config.toml
crop_scale_min = 0.5
num_classes = 9
depths = [3, 3, 9, 3]
warmup_steps = 270
Rows from block 15, named by matrix and row number. Rows with one number belong to one channel. Each number is 500 + 25 x the weight over its row's rms, rounded and kept within 0 to 999. All counts start at 0. Numbers have three digits each. After the name is the row's rms in percent of the matrix's.
# convs0: first 3x3 conv, stride 2 (model.blocks.15.convs.0.weight, 160x96x3x3), inputs 84-95, a 3x3 kernel for each
# convs1: second 3x3 conv (model.blocks.15.convs.1.weight, 160x160x3x3, transposed), outputs 84-97, a 3x3 kernel for each
convs0.92 104:516499529507500498554524524500512524498518514532533549526503498526531487518493488518520501507507502507509502505518512505536508525515512503504497501515498530516508503519529496529518539569556535533514523524503484477473464487494482500494492507511517532512494515502483485487483509503496525479494484493502521517511517516519523517
convs1.92 112:485463484472461510481485521463470477474464465494481498487508482492484490471482477522520512518515518516514497499505485519502481487486469551554549558554541536530528494516516516535535489528487508525511497530505527542538493527507518528528512536528477452508446470523502531531535539537541536511529497492538524515500467497513495512523502540509489547554550556522515520507509520498496491
convs0.93 086:513517525503502472463493462512515506506511510497509502509503484472510473494461490512470476501481490509473482524536537542544553523548536504493492495499487485485471515528507495498474499507503512501484506522500520518508474466469464452449456453464494502495485496500505516496501491510565500519479542525484501492494501512492508509
convs1.93 079:525522524544527534530526528503512519506505528503515522460506470509473489460496487508527526522523522534550554496480460489482454481473464489502481516509488498485480503509469549545531509523508497477480462494505519514514511508519504488514502503519525530544537530524561541523599585559544551525531517534502504516476442489533484543520514528491474499553512523531507488522504497506503502
convs0.94 097:512468485520491458525483476490496514444507515451510514461489475501495476501482440475473493441492555451528554503498504503491472498492489466513499498517522503517481513474485499485473518466485524521487555522459547489438506469506451488536487512555543510481546495452524476436483473462490470488490473499506506515491515526503519514
convs1.94 107:513491435521489446480481440473475498479497529521519516529508548523501523496505517512493496512467506501465502515515477524543473491488446502486457505508448498497479529523503533515472530526489503529494522531494520532471488491510483529489494516505489463478497483468510518493505502471513561450500501459470480501464471520494504521505488494482463529508476523486498471488503445462479469
convs0.95 109:520503524521504507526533516470474471450465458463453460523504496505529489504491477471479467464483445467450450497470481483478459477447452526517507515507503528512502485499480510513496507520489493508496496539501486500493481514505498519501481503467496507490486532482486496484500512504503471508504515532512490515504493513526511526
convs1.95 092:521507509514492474522482464498500491494491491466478475506511494494518486486473489544523520524509496518502478498507499503518513498510513477488482481498499507509509500519539514543539536544523489485526488491529514534547468491526472515538503533559491485522489468531535520549496489480510535523505514525463451472454460477460470468474472515474461475470470473478470484475482498442479510
convs0.96 106:494477440465468426460443431506541511519503494514527502513479506518502498518473488511500509502487497499482490517524513510506521509526519501489481497495472485478480494479482478482475475466482501498504509510521500497508500492508491475485501497512488482482478477473467457468498509495479521505509526521484487477477488473475477490
convs1.96 106:504496486495478457498472465529521525536517528520526522482454481467486441464439487503498489490508483483482480486484488477490483477483492512504501490510507487485496491500484497518524513527493526548546528516547522542493461479478457466473456473486494520475517513493479512468540534535535531571543555600473457478461440461480457455471464487466467450476461453500491516501474511527515527
convs0.97 112:522514518540493540541519544480482470470486444456451453541504504482485469509476491511524505517514501504510497488505481509501448491461459520496511504488475507491478527532525528489519509515506499503512488496534518534529503498469516486483477464461507516530509515538527547546486493483508482499496494512484448463449460450459473473
convs1.97 106:498462520457405468504471495464467468454456460454457473508502515481478514494492520500491475496494481487474458506492515501480507514497518545521583525483541564543564497527519511546520501500501483493478499513499486492501502506519491491525496518525485519500512502509491495473486483478482462471484487471482462474477483487477479483470473495468499504479494517482502519513513509531523511
convs0.98 093:538521513526491510527500508488497494448484472488506516524551469530580486484501471489494499506529500477496468536540515530536506537554532473458511478489520478485506506489482506465489476476470477479477502547487493499491503520505504501516495513510484477494502538500503529516492482499474456502493504496525527539527523548515536545
convs1.98 105:530543522525503541514526523482477486485474498493519485512468514514521468512464487526526500509510502489511489566539511584556492542519503519511511503530493482448489490496503482498486501502496508497463516520541505532499476476486457449458461468469431473543428479561489533550546527516551527517539509534512511522506498527525525541510503511467482499513524493493502520498503531501524539
convs0.99 110:539514528549478517538494538476479472477493450466459461543503517491496472518481493503514510510515503501509493479507482518510468504470483511494498504486470507495464522529516530476504507493503481487502474496540505537538497507474518503489474464470479502520490513543522554555465497479497478500489474532490466474465472464464490488
convs1.99 112:472447510437400484508489518453457474447454468452464481509501511474480503491491500496490477494494483486476465499488505499487509500494510546529588523482555564552569504516504523542501497492479482477472495507503491490500491488497489481511482516508502519491516494501498497467484489493485469485492504486481464475478479470471473469486480505487509504496495512493506539509507518530522515
convs0.100 109:525500518512504502529541527490495484464476467473480490525498505524521501509494500473475462485484461473473468495478472490490472484463468524521502506514495518502493489510483511511498515532497498508512511529519498513528496525509514527504495518479505490485489514478480496501499514496511506518516516505481471492479484495500488497
convs1.100 103:534522536527502493541495483525514496508493488472471473494497494484487473474467479539521512525499483521493470499507502507517515488506519473490483476506507507517510493518537514541547551539532501499534488513531500524539476515532480510545517551561501505518499499519517509518494486479501533531502521532454438459454455468453473461466468508479465481475474475481458468480484486451471492
convs0.101 097:505524530490513523491503521463420438490507499507511507477507496479527512500482473466441427475504534502559560478507503484526475464484468505502528502515516490455441490484501485510500509477490481496489515503495499486493479447449490498496497516521538517502541512493505476459493508508471479481477467469506496490516515512512513521
convs1.101 099:498505481495495480466473471491481508502494517522522512518515522511501481511531490510496493512490485503489492489487495489502502472476445509493502513505511482479500482523495481498474469471466511489476493510492469479500469472462496531496497527510507509504529478507484466441501495497502502496473472454504505514497494502515514525494495481492479497507499501500510494510537486502495489
convs0.102 108:525494502502489482503481478502501507509522508515501512496463457458473413461407406492479488498487483498484486462437427429441406427405396499476482488470466496446453506487488515491487500472487513513515513544508501507502500499505518515503506471482508505512479497488478475481519511507493497499492516502486479494502490509509506510
convs1.102 109:516525506528556518497506493476501491489514511466491492497495489512499465498490495515495489498503489485494471492485496482477489493489505521513522511504508528515517495502510490483514511507513560543526527530553544568540503506508498529528530538533505485490498455471543494499536514516507478525513524545495504510506488497514498499514519524524522504514513498471465486472475492474489509
convs0.103 102:528500492507480480486482488497493496501513507495501516484444443446444381447391374495483481508476485496477480452429422415438397407391387487473473485480474499461464501494489503490490491472490502503510506526502492493484485474483493501490492470487510510521492492507490478485528515522499521507475516516479467472485467492495483489
convs1.103 114:530532504534549509498507485491510496503524512486507502482479477505483463474475473510504491507514495495502472504495508484481496485483501519512513527512515522512505520525539513498536529534538584560546549545556573573559496498515514512537519519526515488516493459483538489503521511513516482517501506525493501500500483486502497502518521520520512506519513505481472491468467489470482513
convs0.104 101:501455487484492484507487521529487485504494519491513524475487499515519466493485420493463474442485539485528548518506489501497488487490480495488485492504499531517488512469482509494486534500496505515491534523456495462406512464483477456491483488535547522510546501453500473422507505485481495483501487509487493500475496511494505513
convs1.104 098:525522482530485459481499445460476496483493502493509520517513523509511503495502481525506499512489513509479498508509506510530507509482479524476475489505488496499482489473485503501480503480481517505472521519522495533513489464494524560508510490525471465490464519519501492468517501494515546466479467470504498500507511504521528509510520516515498530529532537483485484510523491486502517
convs0.105 107:551562577554531587585581615506514500493470477495478499521492510511497465490475464481490482511486483514500498500487469487479442489446443502484465486497458483464455524552548524524558536550558486489502487476489500500496508537494502504482515508494500484509501478483502502493504527481505502519510500510522520518518495476500488470
convs1.105 104:501515509505516500510515478454434404456465413426450437502510528505494513505503517509511502499492482498475459570568607561505578586570605539544543533557540539540540520554546531559560546545575539526508535536509526525517501501515504497500515519519505503480492483476506465469502500498502510511485499494499507518490496531491506523480484508463462495485475498463467468480489466476485471
convs0.106 101:490512500507492504480500481468453459440432431453432439495509486514511503490502475501489502475471470499481493481490487470476501468493486480482475476493482495472475478479502491503505492506510483474467492500469475481471515536516511518517530530518481470484486496502481478482516528485507522519489511489507524524489482493504491502
convs1.106 103:501507517487495506486498512492496500500498500494502494515509493511497495538523523542531500522517499502515495539524502542517489521510483475486518484524512476500521474483479469498484497515498470470461470500488465482469490483480474464463491479476520496513520502507515514511506501516499499514498504519535529540513495518520510518516520530494490505510515511516521531497513530492515536
convs0.107 079:524518517517522503504508504516531509513504507499510492480501503504523520493505500496504493491500501494503488520527520522525523499505509447482464459481491451471461509502485508512501486500469500517521520541535521538537527520509522511513520515516488500498502512506501522513498491487499500473492485508534531541538533556532541554
convs1.107 067:512512526496504518505522533490476488512481499539515528499475511502472478496477489483485480480487475483484478538525517534526518519516516514507531529562538501523512477516498484536517454487482490516503502532530488519498503518508520522497524522495471528484444507476496485462549550548534536531508524516521478515477462486477473468520473490483440463499455438510523512501527509483492484
convs0.108 094:496493524496505544528536531457476487478485480492481492474490448499553555480567523496509486496519508490494497521540519527527493513523483454457517474492527448487522472486506487511532486515523484502471502548503509537513489493487520520540504518537485496483504538504499526498512486470486474486479470492523510531512527546517525553
convs1.108 089:541533531487472516542549523509502514506483512508515493497451505468513479518454508520500503464482475484479468535513503534536530511496485534488522482538485524498522452495454496561523485475451500519497516520539491512487525532532491493507491516499444508529465506546459488483521522496545526521520529526529493524495453465497491495518485498478448464530508461520514525514523497515499503
convs0.109 093:504495495507514527506512527542542534535497497520495483540501444529538458486473435505497468514482467517476452519525503516503482499499486458478468462503482487493489475487470482496492498497496509492497516516496507486501521529497507485477509495481495495507482493485482491504498513503487496496517486501526530518543533534527538518
convs1.109 093:475503484480500502483501512489476476492460470474475466534485517527514492516508514516514500506502500484507470494495495507525505495534525522516509510542511488496505455473500445493518487531511495509490495510504489511504475469484468479479484474496464460561434478549502553540488500490485509511515528539536499492519469487531500492514488520485477502522509493479493510468501521458480489
convs0.110 099:506507514478499526513529521480470451471471447465485432503504500494483464522511506515501501543492502512534526498484502491526513526538489492487506482505504494483443514533551480526523499518479518504506519465501518505545481474506451496506472463445493495508515493519511522524479459504423566523512503402491491501492487481486493509
convs1.110 097:546470487472429491509488497517465493472461413514452462486478485485480518507517501522523501509476482480482499480486486505497506507477475498531531554558557503515482492506484533547537477502503515497502504527481503480496509514517500472462512463446506553491504579535475484483479488468505511472463459439498480502491452476487487484539528515512492491526513537493490513503511479502501505
convs0.111 103:563543566560536575584569595524519513510475493519499504522496497501480462484463454489489485504481498523507507514495483491497457492462476507474464476484461480458458541551552539529558551555559491494498484487491494495489514525498513499495520509495501503508496487495498505495505512493500505504511497530511507514498475468491486447
convs1.111 095:505521506502516494507511475446429391443465404422440424509509525508494507511500521512507496501493484497478466568560608562499577597576614532534531519546523520525526544555543536548537552560569534519496531533504515515508493487503494477488509509511502497483489484479501470479514510506504506517482502499494506518490492528493506521483491513472469502491485506473484486495508487497506497
convs0.112 110:506514504499502502492506497509500494493495490495495490511503503519515496504493460499480489482479477495492496490504498496512501499508500507494477494514469488500454515507514506512503478501469487494494490489483481490478515498508504496500499495495496510509501503503497505503503499488497491496486499500507490492491496498493504500
convs1.112 076:554548562516513531541540546513512520521513518539515520524508520513478496491482481510502496504506491499502494506494496501488485496483478520528544521555559519546544487511501490549517456520516482492482480523518480490511496486477510485477493493504510499486511521502513519505541516526516504514516505507507480507485475491485488472490501524472475504477484484503509505490515508465478494
convs0.113 099:505497475479457490527528520502494492484485493513481484507512468509484473470504491497502495521488501501494510519497513501505510510502500477493481493507500484483451526529516510491500534531509531527531517495512505523544495509485496483483513499485527507525513507510507492518512498519494516501544516494443443454479476442452450434
convs1.113 099:556529556530513522537508490517461467478456443476437457486479488483455484484465489528516526520489491493475477511515521520513516537512534482518496491533509459497462517542510518530531506536509528512513505503476510507475485474493483461463499475469513533521530542526513499497487490462495522483465494475468462482453449485463464479500487506484455481504478499448459469471497469471490484
convs0.114 099:522489501518491500545504513517523538502522517510523524512514503523544524501512517524501505513492506507495506530535533527546536548541537510535498507549509515534521482500495483508494528537554529500498528517502498490498482504490498519489505517509523504506495507488497498478499493520513508467508518512504530504509529515509519501
convs1.114 098:488451484484454480505471500476482487486486489501499502463501491501490505471491483514512512516517516517525512495490473503500487480489473494519515527544526505522515522525497539554547501535495502505485493536498512527517504537505516515527525533521513480533481483531510523521536514514556536510524498488535533552511483525530498528519503534500483531543535544530523516522514500509510505
convs0.115 105:514494508488482503513471510532538508542502526544551519460479494475524494499474502494484481522505497501506493535547514525532519534565525471434451434444426468409453504469480490494501503479508489496510501528518509515532484495476497502497488506499490514498510538524510545537487492462465496509494479486504500499500502521493505504
convs1.115 103:513525519491484519519515518491479495475474480468473458517480502473499497518483533525501504486487486477471507492519530532580587530586578525499508495518505497489476493516509524558518512524503484498470521506521482488484512512518488488506494500498522550549521497529516518514490520511496515530495527480531505491511492476492477459513501498507511504513507501486530523522531520529549544
convs0.116 113:538477467496463467485455451480494492481508477485490490528512511515531500522496501501522511504525507500514503513524521515519529521532530513490496505474482502480508539502484509466470489472469469498507486520532499525527490478465485459455466445451473496504474497506487503519503481484471494509494497499475469494461470488489468507
convs1.116 107:505454488443404463498477513541539543534503531530530531488449493469491470477455493500499500495510493496487475490479492485488500498497512509492507472493495507493513491488477496551513500527498491513505513507512495497474498504492489506502483515508489519484519505496475512464480486501481489506496516515472465487465464457462464472480457472479465453477457468500474513500472507540525520
convs0.117 092:534529514505505534586541563492440480516474522474484478476517491497491505488600519501493494514490500504538498495481487496507507498483479496506509490498487509463509505528510495494504534489517498501509501490510495555541467481462445449464459451477498476491510498512494533518499518500507497458505410486522508510528526535520508516
convs1.117 098:526508549537509528545538531531482509490480455466473485496490501500478510500501500511525513490473487497488489523517523568559535571539525499496504497511523497497463527526484510519526524496519521487506505508498525497511498521521515508487508534508506518473535543540484480481529497458522518471473477456495491499480472483473485503489505506458468491509507512473508487495513488508495478
convs0.118 084:464463490468471485514474497471487472514517488505518490443469470504521521515509515466481461512496494487499503447478475486508471516522495459440464462480451509466474468465485445489498496470501456482494485487506478501509480499491499534513478499483490496490537522509517539521460439467435513445523480480502512489515516519495499500
convs1.118 088:543531522505491533539522523523526523498502500546545519476450452442469433499461509526497501486472467500505531483499505501554562501515507505462513448509486480483484476510496532577561481477495487514498499514503478520506540516546465483484484467430492503499489480506519504491479486497492506552476496462501502505518490470508515520495511483499488479526510496530502499529512518530502485
convs0.119 100:478472509449481491517476504516546471516534481523522478469509472506516591503533521516489468511506518488495489556543501512516477516537498475451504497488495509505514457450470447474499475464490493487496510499527516518527476473482487513504473497489503513493539549519532536528492442452489467442496467464514520525528552544501521519
convs1.119 103:543538532498482544549515521524513516507495502513526506474452482449486441488482557537508522500481476515508525476505518501559579518546545506468506442498474488450419477497489516562521488498464502519493503515518473486485527519536482503529478524476486506524501493542499491477491492499506524541498530475524512505522500484526528476500508487492479483527522472518507503525513514543519480
convs0.120 093:526513508494474471508504515506513505537530502544521511512487473474480437499435442501469472519488484513461442509504485498481470474487473495514503493523501513509501489514506484481482509522535516510526530532530538531526499520494504503481518520502482490500481491487504506487478506502531514527480538549503528512522528524498523505
convs1.120 095:477490493472467475507479516433442461444439467474463471512497512509502471496483491495512509493511489493506498499493482502497485484467482533536526528531512491498499511503493550529531509523478486489513495498552509523528504507498517497507512521518478476535481462525540543532562548525538513530517521533541518520478453470520476492520508546492465505536522522538529557517501528496504514
convs0.121 088:524530520524536599523543582501498487483476459486454461534518512524495501529493498483485478478480470499476467519506493535492479520461487469472465492482502495505473513527511529517577505546554514490512508487488524494506512516488517518511513513513508502500511486490523516506489517462496470513488522500507492489490486465520496484
convs1.121 078:459461481497475457502498474481490457510527489519532498500490519498494531514506529484498489493490484511521514546542583515482528536509527545510518527479464500490517513478489541516500521454484511505485509522492501512517486508534488491488475482494481468455514496479507515539537523525532490515505484492515517533508518523531527516504478504498477481486509484471468511506503502502492491
convs0.122 076:474479490466495461495479489491533529468504512493514498444451455442497441481482495476497505471500504466487500479512498490518507488529499495488503476484501501504515462474479469486478488500498451485450466510476463482459453476499490499501487495494469498480480487481461478445471482470495489497489533487506512511488493503502503504
convs1.122 074:496488468519535496497528499514508516477493505505480505472525490519516518488539477511481503482466497477506561464493485487519497482512498531492461512528497509514478482494502507514511500509499484468488466461491525499537539519522495516531484506470464504492497538541510521519526530503510517524523530445519531519498483493488486518523538523527524486527505517526525518523512503530531504
convs0.123 110:503505507512500499500511504502489490485492485494487479515497491524514484499488451500488495478475483497491495487507493491507488497497496551508497512521472505495476525502512514510497498510486484482483491476476475483468518494497506483483506494492518521522516511512512514509514507482511474489505494496507495504489490494488494498
convs1.123 089:533540545519512528534529539504510524514507518521505513528512522517480504498490501518514511510512503509514503509494495504495481503492470534545559539555558539564554480506501477533514454507530497511502504540520487489517472462457472453453466468482499491494519527529500529530537519516516494502511506497521501511491490494502502470501511525467481502486488500479508512471515516480480504
convs0.124 089:509531508481491464474478479517524513513520501515520503500486464480504463496462490506470480521485500520482499529536527527538539532547542501506496482524490502506497523516491475492478501512523512480473518507493501495488492478473479482472478481481504496483502491485504495480496483495511522513505499516501528516497515512499514509
convs1.124 085:492490496513501522505511530488503514485490510514507513471508488523496507455497490502523511496508499517531535489469446484477448477459448508522487527537496505501507503512488536529526492521482488483487453479489510507513526531518510485513504494515502512540500508537540540547582567520535551506508507508514511507482458497535494538528516541509475528558527533537515522530509507501520501
convs0.125 105:519494512513494508513506537494490500509470470515488493522483478481504456493453473475485480487490490503491487476460469461456447443435431492473473482482450496465494499491517508497510515512541510506514514525522522533516514516505524519503522508500481481487480483480493495484497502508510519509493530498499500477495479464482473480
convs1.125 096:481476472475487459483471461444446447440455472457468476517510517500478482506495507514496493490500476477476466529510532521491526532527548470459494456481473475473475478490467497479457502487473520516490525544537515527503522521532521507517537533534490486473476446470505472486525526513505491511497514517510508524515497518521505515489488509496499508503495503501515523531531530530539533
convs0.126 080:480480464436440454480458488481485504460484473483508500465485482487529496485499488489511478497515488487509480478492503480485497499514503484481529463465505492475522483460462464449467475457458475497486496531510489519496475467490464460476447451481490493500483493486488507493473466468445503497491476518477470487488479510489467504
convs1.126 076:498480489454463510476503515531527519535497504527527493458419475437497456477435502483487497476503491481493499487497511498511533499511513549514551483510524510509542505496472517569523496541487495517491518494513494520469488492490467505474442475477499518498495499505480532497510506517508501540518530519502487521484480476493477515487453485477449462483442483512494536520476514529517500
convs0.127 086:508476528490483515509517519477465485451460446459449464480453478463490469441433451470447477464465446468452467496469485466468455463440460500488486484490479489488487501509497507507498502519497501510497503537504491496484475502488489516479472504466514515508503526488508491480516526533500479530505520551504481501506476488501494498
convs1.127 068:515495527519499486531485491452468452471490461466480451500509498495511495476486477482481511489499520510520550551540524529527524525520516492525518499508518511523532535532542544513493516469487485481516503521528524542543472474485495496486510503503499484496472477495568515547556532499543539494525496472482452471452468493463481508506474493483469474469474504462465459429438453408447471
convs0.128 097:495492504513496509529506520499462482457497509441496513494514498526542470508493433486467473443502544462544559505509497503501487494466469479493478488489461499493451519507496513508517532518533509510494541520454522482424516502499475487526487496543555519503551490442518451402496486468486476483501461499521521517515525530516526533
convs1.128 096:530507472529508486481499447495486507497492519525513516518493528514481489473488481520505508522491517502482479514501485514516476499489462517490490508508501508525517507519497517533495503521479503519474503505475496496465464454483456522484459495504511495479522502480514503472498499480502521453491505471480483506479491527486524528481492504479480530483462524492493488511538481489523513
convs0.129 104:473463439449461433480439441496543506524503508511556522500469489501525489507474472500505508487479486499492486517528514510503515498524516482477482476479467478478478492475480467483476474473471506506505513526516497495505511502523499476501514511541487470482473472466460444459504511496490513514486540516487490476485496487486475493
convs1.129 105:483488484487483471496477468533533530536517540525538528472435474457496432455432471491482487475498479474475486493489494486502487484493496505493505492520500492483505494502483510531534521542504532566543539513548528545498472478472456472476455467486505534483524511495486506462538544546538539581536546610469450472463440457481448456473458479461463450476460453496492506505475518518509510
convs0.130 083:494481495443499451474463465500530523478499506493519500454448466450497459477468500500493500482492507467496501484500497502530529501532526484492492492490497488489493473482467447463449481470476465481471478509489471488485466505506483510504470494499471477476487503502464490479469489468483484481499507503497501498491507512496512518
convs1.130 081:509505472523543489517541514511511513483505521493489517470514491510495514491522484518486512485477506491518557468473469485510482479489481538504477505524501500503472498516515514518510500506499490470504468466494505500534544519523509523518499511470481520499505545542541543520529509514494498529506520471518524523492472487502500534529533520543512501551514519546543532531518504541538501
convs0.131 097:524514511535514517512496481494416451464483489475505501499518519513514472485469436484459452442485522481548565506510504500513501511492469478483485483483475490472451518503519524523529532497495483501493499483454477463448506495508498501524493498509538524503520485444484438421504484509504491524523442473508506510506517521515523531
convs1.131 094:517511484513502499480492444478475503492478498510506510519522537525487506477496493527506497527495499502484467506494509512500482499457454496485508498515528510528536512506502508533499509503493493479450487490462463475469451450477443513468460468497504493485526488505522496465480468489475504462462467482502518525516516534504533521493508490490498530497493512484489492519535503491511529
convs0.132 112:478524506531512526497488464515475477454462450469453457503516512507498501482456453481490480483509487478504499476468465456471456462479472501510509513496502486466450487498495501495514476459428483485499483497525495518539484501488501514513490477445508489509499500517517538552481483492473490500509516533487477467466472486463479483
convs1.132 128:475472504456477492476474490504505510492495493483497494512512501478490473511486498522504496510505487506497489476482489487528509473501472493445495446462507494496513471477475488535503510505480470458481479498516481507500505492494476510506515548535475499492493494495513519523501491513493490524519536538497481514509479491510514477488507520531522525526519501500478512528485500527508504
convs0.133 099:493507506493493541486505536503480480486467465479464448504491508483477463482457461512480510481473480482470489504517496509495504480507490482492459466486459471466421461478455455483479440464474498495499496494505483502503507515502502513513498494505501512519532521531526536529498521449492484506473529506538503495537499515493481468
convs1.133 101:505525537500516522522536528493499513484499516498506507514522509505494510496513482519501495522511506519513504507519514517541528495513510506507530519541525515513515454512488494530472488515488452468487478500499499501498479489468486499494497511505493498512497499482510498488519511527502487495502494508515501519512497495496494484522530546527525546531539529493496504475464483453469499
convs0.134 097:475440472443423452453408448487507485493495471495498491522489505508530493503476492516515504509517503509512493513542518520514510525526528501511541475467487497486521514483501475434468486437464487490483493511510483506496518503526499464492494468496497494488485489488488494493459480469468492491501479537456463483475467490486462490
convs1.134 088:500489505450457494462485506531530521543508516534542513462436479438493448466438481489493496486509497487490487497492502488489499500498506551534547496510517507503530503510488517559538501536508498525498523504508505515471500496481480500480471493500501535500511533500478531469501497512491490525510527530478471485467460460484475489492455484473454468478444470498507525496479511530501495
convs0.135 101:521465507469468505520495515465479499477505500478477490496516497514544529505521532513530510520535522502513512521509508499505491487489488511502548483437512508507545527494526503473500512490511510544528531583555514551538490480505472448500485464512513525517501522516501518515496464484463464466483468480495488526516500537539516552
convs1.135 099:532493506468434475505479493495496510503460506511495506517470515487507484496474519503502502501511497498495474509495498495490491505486502556516563502505499537499530473476458470531503475505498481492483500500502482486468499497474496489508476515494460484477474508511437494481496498508498494496503506511489463490459438447468474484477439464460449455466456463534511535538518506567546511
convs0.136 084:541527539513502558533546568449455432486472475481470496485540517503493506500532522490524516518492500515517513490490473511525524500517529500493492488521481483501487508510507502502514500526515500538539501488513516520533469471477469454467466456478497514522519507511512510519487466464472532534477522492533525547522529516522520521
convs1.136 088:542532541522501534536528514509463472479466431482444443496498507509471507491498499527515516509476500512477497532546558527519520556523523493514496523565511514529490536535498549539531526554529526500512504509496519499517510507518511494483523511515460495489504554511477497529487467441499534457455469445499490495497439490493492479523517522498460502529499507476492478511538489503505506
convs0.137 120:464468450461463459442461456508512509510511492511508495524491487485501462490462466528498509518480499517483502533543541534540532530539531486489485487501494488493476490508497487508486482503495498488486495486490483480484496482510498494496506499523484487491484484489476483478482496526469542476517482544482473471482479475486477461
convs1.137 118:493482478475481454476462456517506504513509517511505516487481465509462479471464472485506503488502499476496497479460448470461446468452444521557519542558535529555523512535508502532513510554518495496506473517508492527511446462485473443463458458487513527488520533498542540492513524516514504523522522561476468473478455481488468495517505517511504509524510516492475489484474478483473480
convs0.138 096:495529523475481496551546519471456470479475479456448452479515492487496459470531494489497490495489497479509499491482480505492486520490484484490499519502476505468449516547516513499498537511484515521519491488511481525541497488483465455456476461464505498505503493522502506518534509510540493471583468457458478483489503494459479478
convs1.138 094:527510541534512535543535524533487489482481426473468469481485503476488513485484488517520516497469487504498506474507517523517535523505519492511520508505533489486460491519493496512523505469486528491506514479481528508508492501501514500495541508500508543467542555532527512459502499481517502479471467460462457458462448464467465478499485501479472503519497521475501480474501492463466472
convs0.139 090:501497469479496451488477471493505486484479462494498482484510496511554507497505501488492502492499492478474477523535520517534530528541526519513509512498511489501511482491479474490489485495502486509501512550524494517508483470482485441450483448485504495493489503485466474478503484486481486516496510524486474493481491508491504532
convs1.139 095:524532530525507510531513515547524544545505539523537536471440482451511442472429504525515518491510494491483486485485488480498484474484495492468475467499466484461500480493472499543533511530498510526533535489537527543477481497480468495498466497505485551514537536524473526487531526536541535557537540570480465489457423456482454476491462487461448455488459460504507515510480501516513509
convs0.140 099:513506514496467516547542544523513493512506504524495489495518491506477486472521514495506485507477486501508498519501517510516518524509508486490475492493480492472442523529523509495511548530524514525529505496522504528550493505478481464450497473457516508519506509505499496516492501493509526507544503482463452456472474437447443443
convs1.140 101:554530559529507523543514493504454457467440423463429447492480499490459497491471490528529529518486490490474467511523532534528533551521553488515492489530522470499475526546511523538529525540519526510513503502484512503488487478502483470469508488477526542510536547527505502494493490466501520489471497477468470483460461488463471479492484499474453479491475497465472480479504472480494478
convs0.141 097:473497535508527516514494504499506498510514532527557555478476495492541507500495517479479481486510536495522532531542537540562558556592578478489478469518463495510480487490487513512495509483476490503497510529485480489462489460451457434447457456472466477473491515505490525500480468494501488459488466469522513491483492452491459460
convs1.141 103:530518519516511510519510523535530524513529538520535532497485507487506515496489510502492504504489492516495517524536530550547554527519528539514479567539508535514491518522496521537483506509511533513502546518511522550533509525492519529531521518498511505490508487492506506471548549527567564559538546520528502506482473479508490515500489501479474484535495508492502490490498479484479502
convs0.142 084:530524550510501557560564582488484462499499485480466481486530503526483507484549518503515503519487490499493475510488478508521505504497504499500482480509474508496490509525517501496510534530529511535540514492523504534543468478464456443442471445449510513514520521508499514514488492489461510499520496499513502519504502474488479465
convs1.142 092:557539566547511527554521507520480488505479457486452468502488496494468500489483496526521525503482496509490489517527537525516507555512525508527499511536514500498468531529506535544540522532524520506512517499500522502496513507517506496483511512506493530496530549526503504522499488447509534479467482460492478492469449492474476489502492515470457490510490500468484475487509474485495485
convs0.143 103:493491505503523553488497513511488500525532516534556539489532475497507528492476493484471461511506525520538513521495504499515483494520510539516530503521519497501470495483516482508520473457487508538539500498503472451485458431446523514509545568546513545549467494496460471470512492519489490515504483498537511488537516501528518505
convs1.143 115:480531513469504502488479493477464488490499494501516505504503501496494481510516517497497497495491486503496498497523525516523529487472483466469482493477478469446466541553554537485495464471489525525533551553544482495505509518510502528495508514515521522548524508542506491482512546502534539525474483474481454448463465474512499511499488482489477496515503498464497492451497473474461467
convs0.144 101:497449468456446456454419455486505485476505488483495490505506503505541485502492486507525499507521500496511495503517508501497506492511507505494532476444494497490521525489494490441474476449471480516505499545528488529514487475494476453489474461499492507501485497497482495497463474472467482503490498511470472493479476498503483510
convs1.144 094:508482501457446482482484505525524523524489523525529526483442495456497459468439498499500503494514500491492478497490504490489500505498515534509538479502492507493517490493474499551512492530499500516502523513517501507466496494479486495494475506504487514487508506505455504469494499517494499518505522533471455477462446451472471485472430459461444449457436456497484530489474501546527512
convs0.145 095:486502504505514513505519524518529529505525522522539532500506496480521488474471479496509516496525537494521537542557544540554556554555547514500497507506492524500498520526534519538521545543548504510487504514482480486473491480490490486500495485507506522499497514496490499484494498527521515519540499527483472479465477473486482480
convs1.145 100:478461483478458458473460461507518503511508521515517524491495470504505513482496494483485501487484504480490504524522512512503504501492491473499476519519526514542513498517492497529509496505503494498504494501491485509508489501500503501513495497522456473480499536514471493478545550536561542531552550522515519527518487522520511542477452465478444479515489534524503518512519510519504505
convs0.146 093:478481482515488529516530534511513516494500514488489493529505463552529490494483446503510497497498493495501491534515501513517491503501473478468488491505503491492497444463466497488497495510477528512506540527492508494477523533515524522524537543531507493495496505480490492480477488480487480503477486489527543545540545546529541545
convs1.146 088:493514501492512516501525527459445453467437456481467470517493508515494486524484501521516497500501490490517483506502487513514488494507478515505509522553509492501515461476493470516519493532514506515499499537535489521507487478486479462459488474485450451533429460528490542513510513510522514504502502520514492498491460483500499488510504510477470490509515471489522539470508536450483496
convs0.147 105:488511502523527494507505507481483495465471487452486496504501478512509488503510501476491533451466554464505549471523484503502478495523467506490459505506431507531444505534508512537471510529462516498489501482517509485495486496509474499473483498481522499483509470512513474483465500452525534422518513415518527506525527521509517525
convs1.147 122:518482446534496461511522467485496503481475503526495518508504522508513527498515479528498492548452473505449457474483477474514504480479477549545521508541521520563549486472462497483464504488473500486500493484465507492506471496503468512505493528511496493445499481438501516462466472456473536436490510497508530529499501513492525499495511520503497542500496517509504512505535475486502497
convs0.148 095:508528508500506486475505491504504492489485486484489481498510510506530512499507486500486487490483489491496492488489495483497496475485484466492490472509493470475487493488489482507490463476472486494494503508500503510501502504500494503499493497499491493495495498496495504498480486481485498489484470526514519531533531552522535546
convs1.148 075:535529543495503519514523521472465498487476500523501515522506523500477490494478480507496485492495481491489480509501520504503512500494503532515550530543539505524524472520497491549516458511507489497494472513517473497507507502485525505494517517511425496480400488473471493476532534551526522526519523515516484511488463480485475457522496515499465486512478458513518512495528518488493491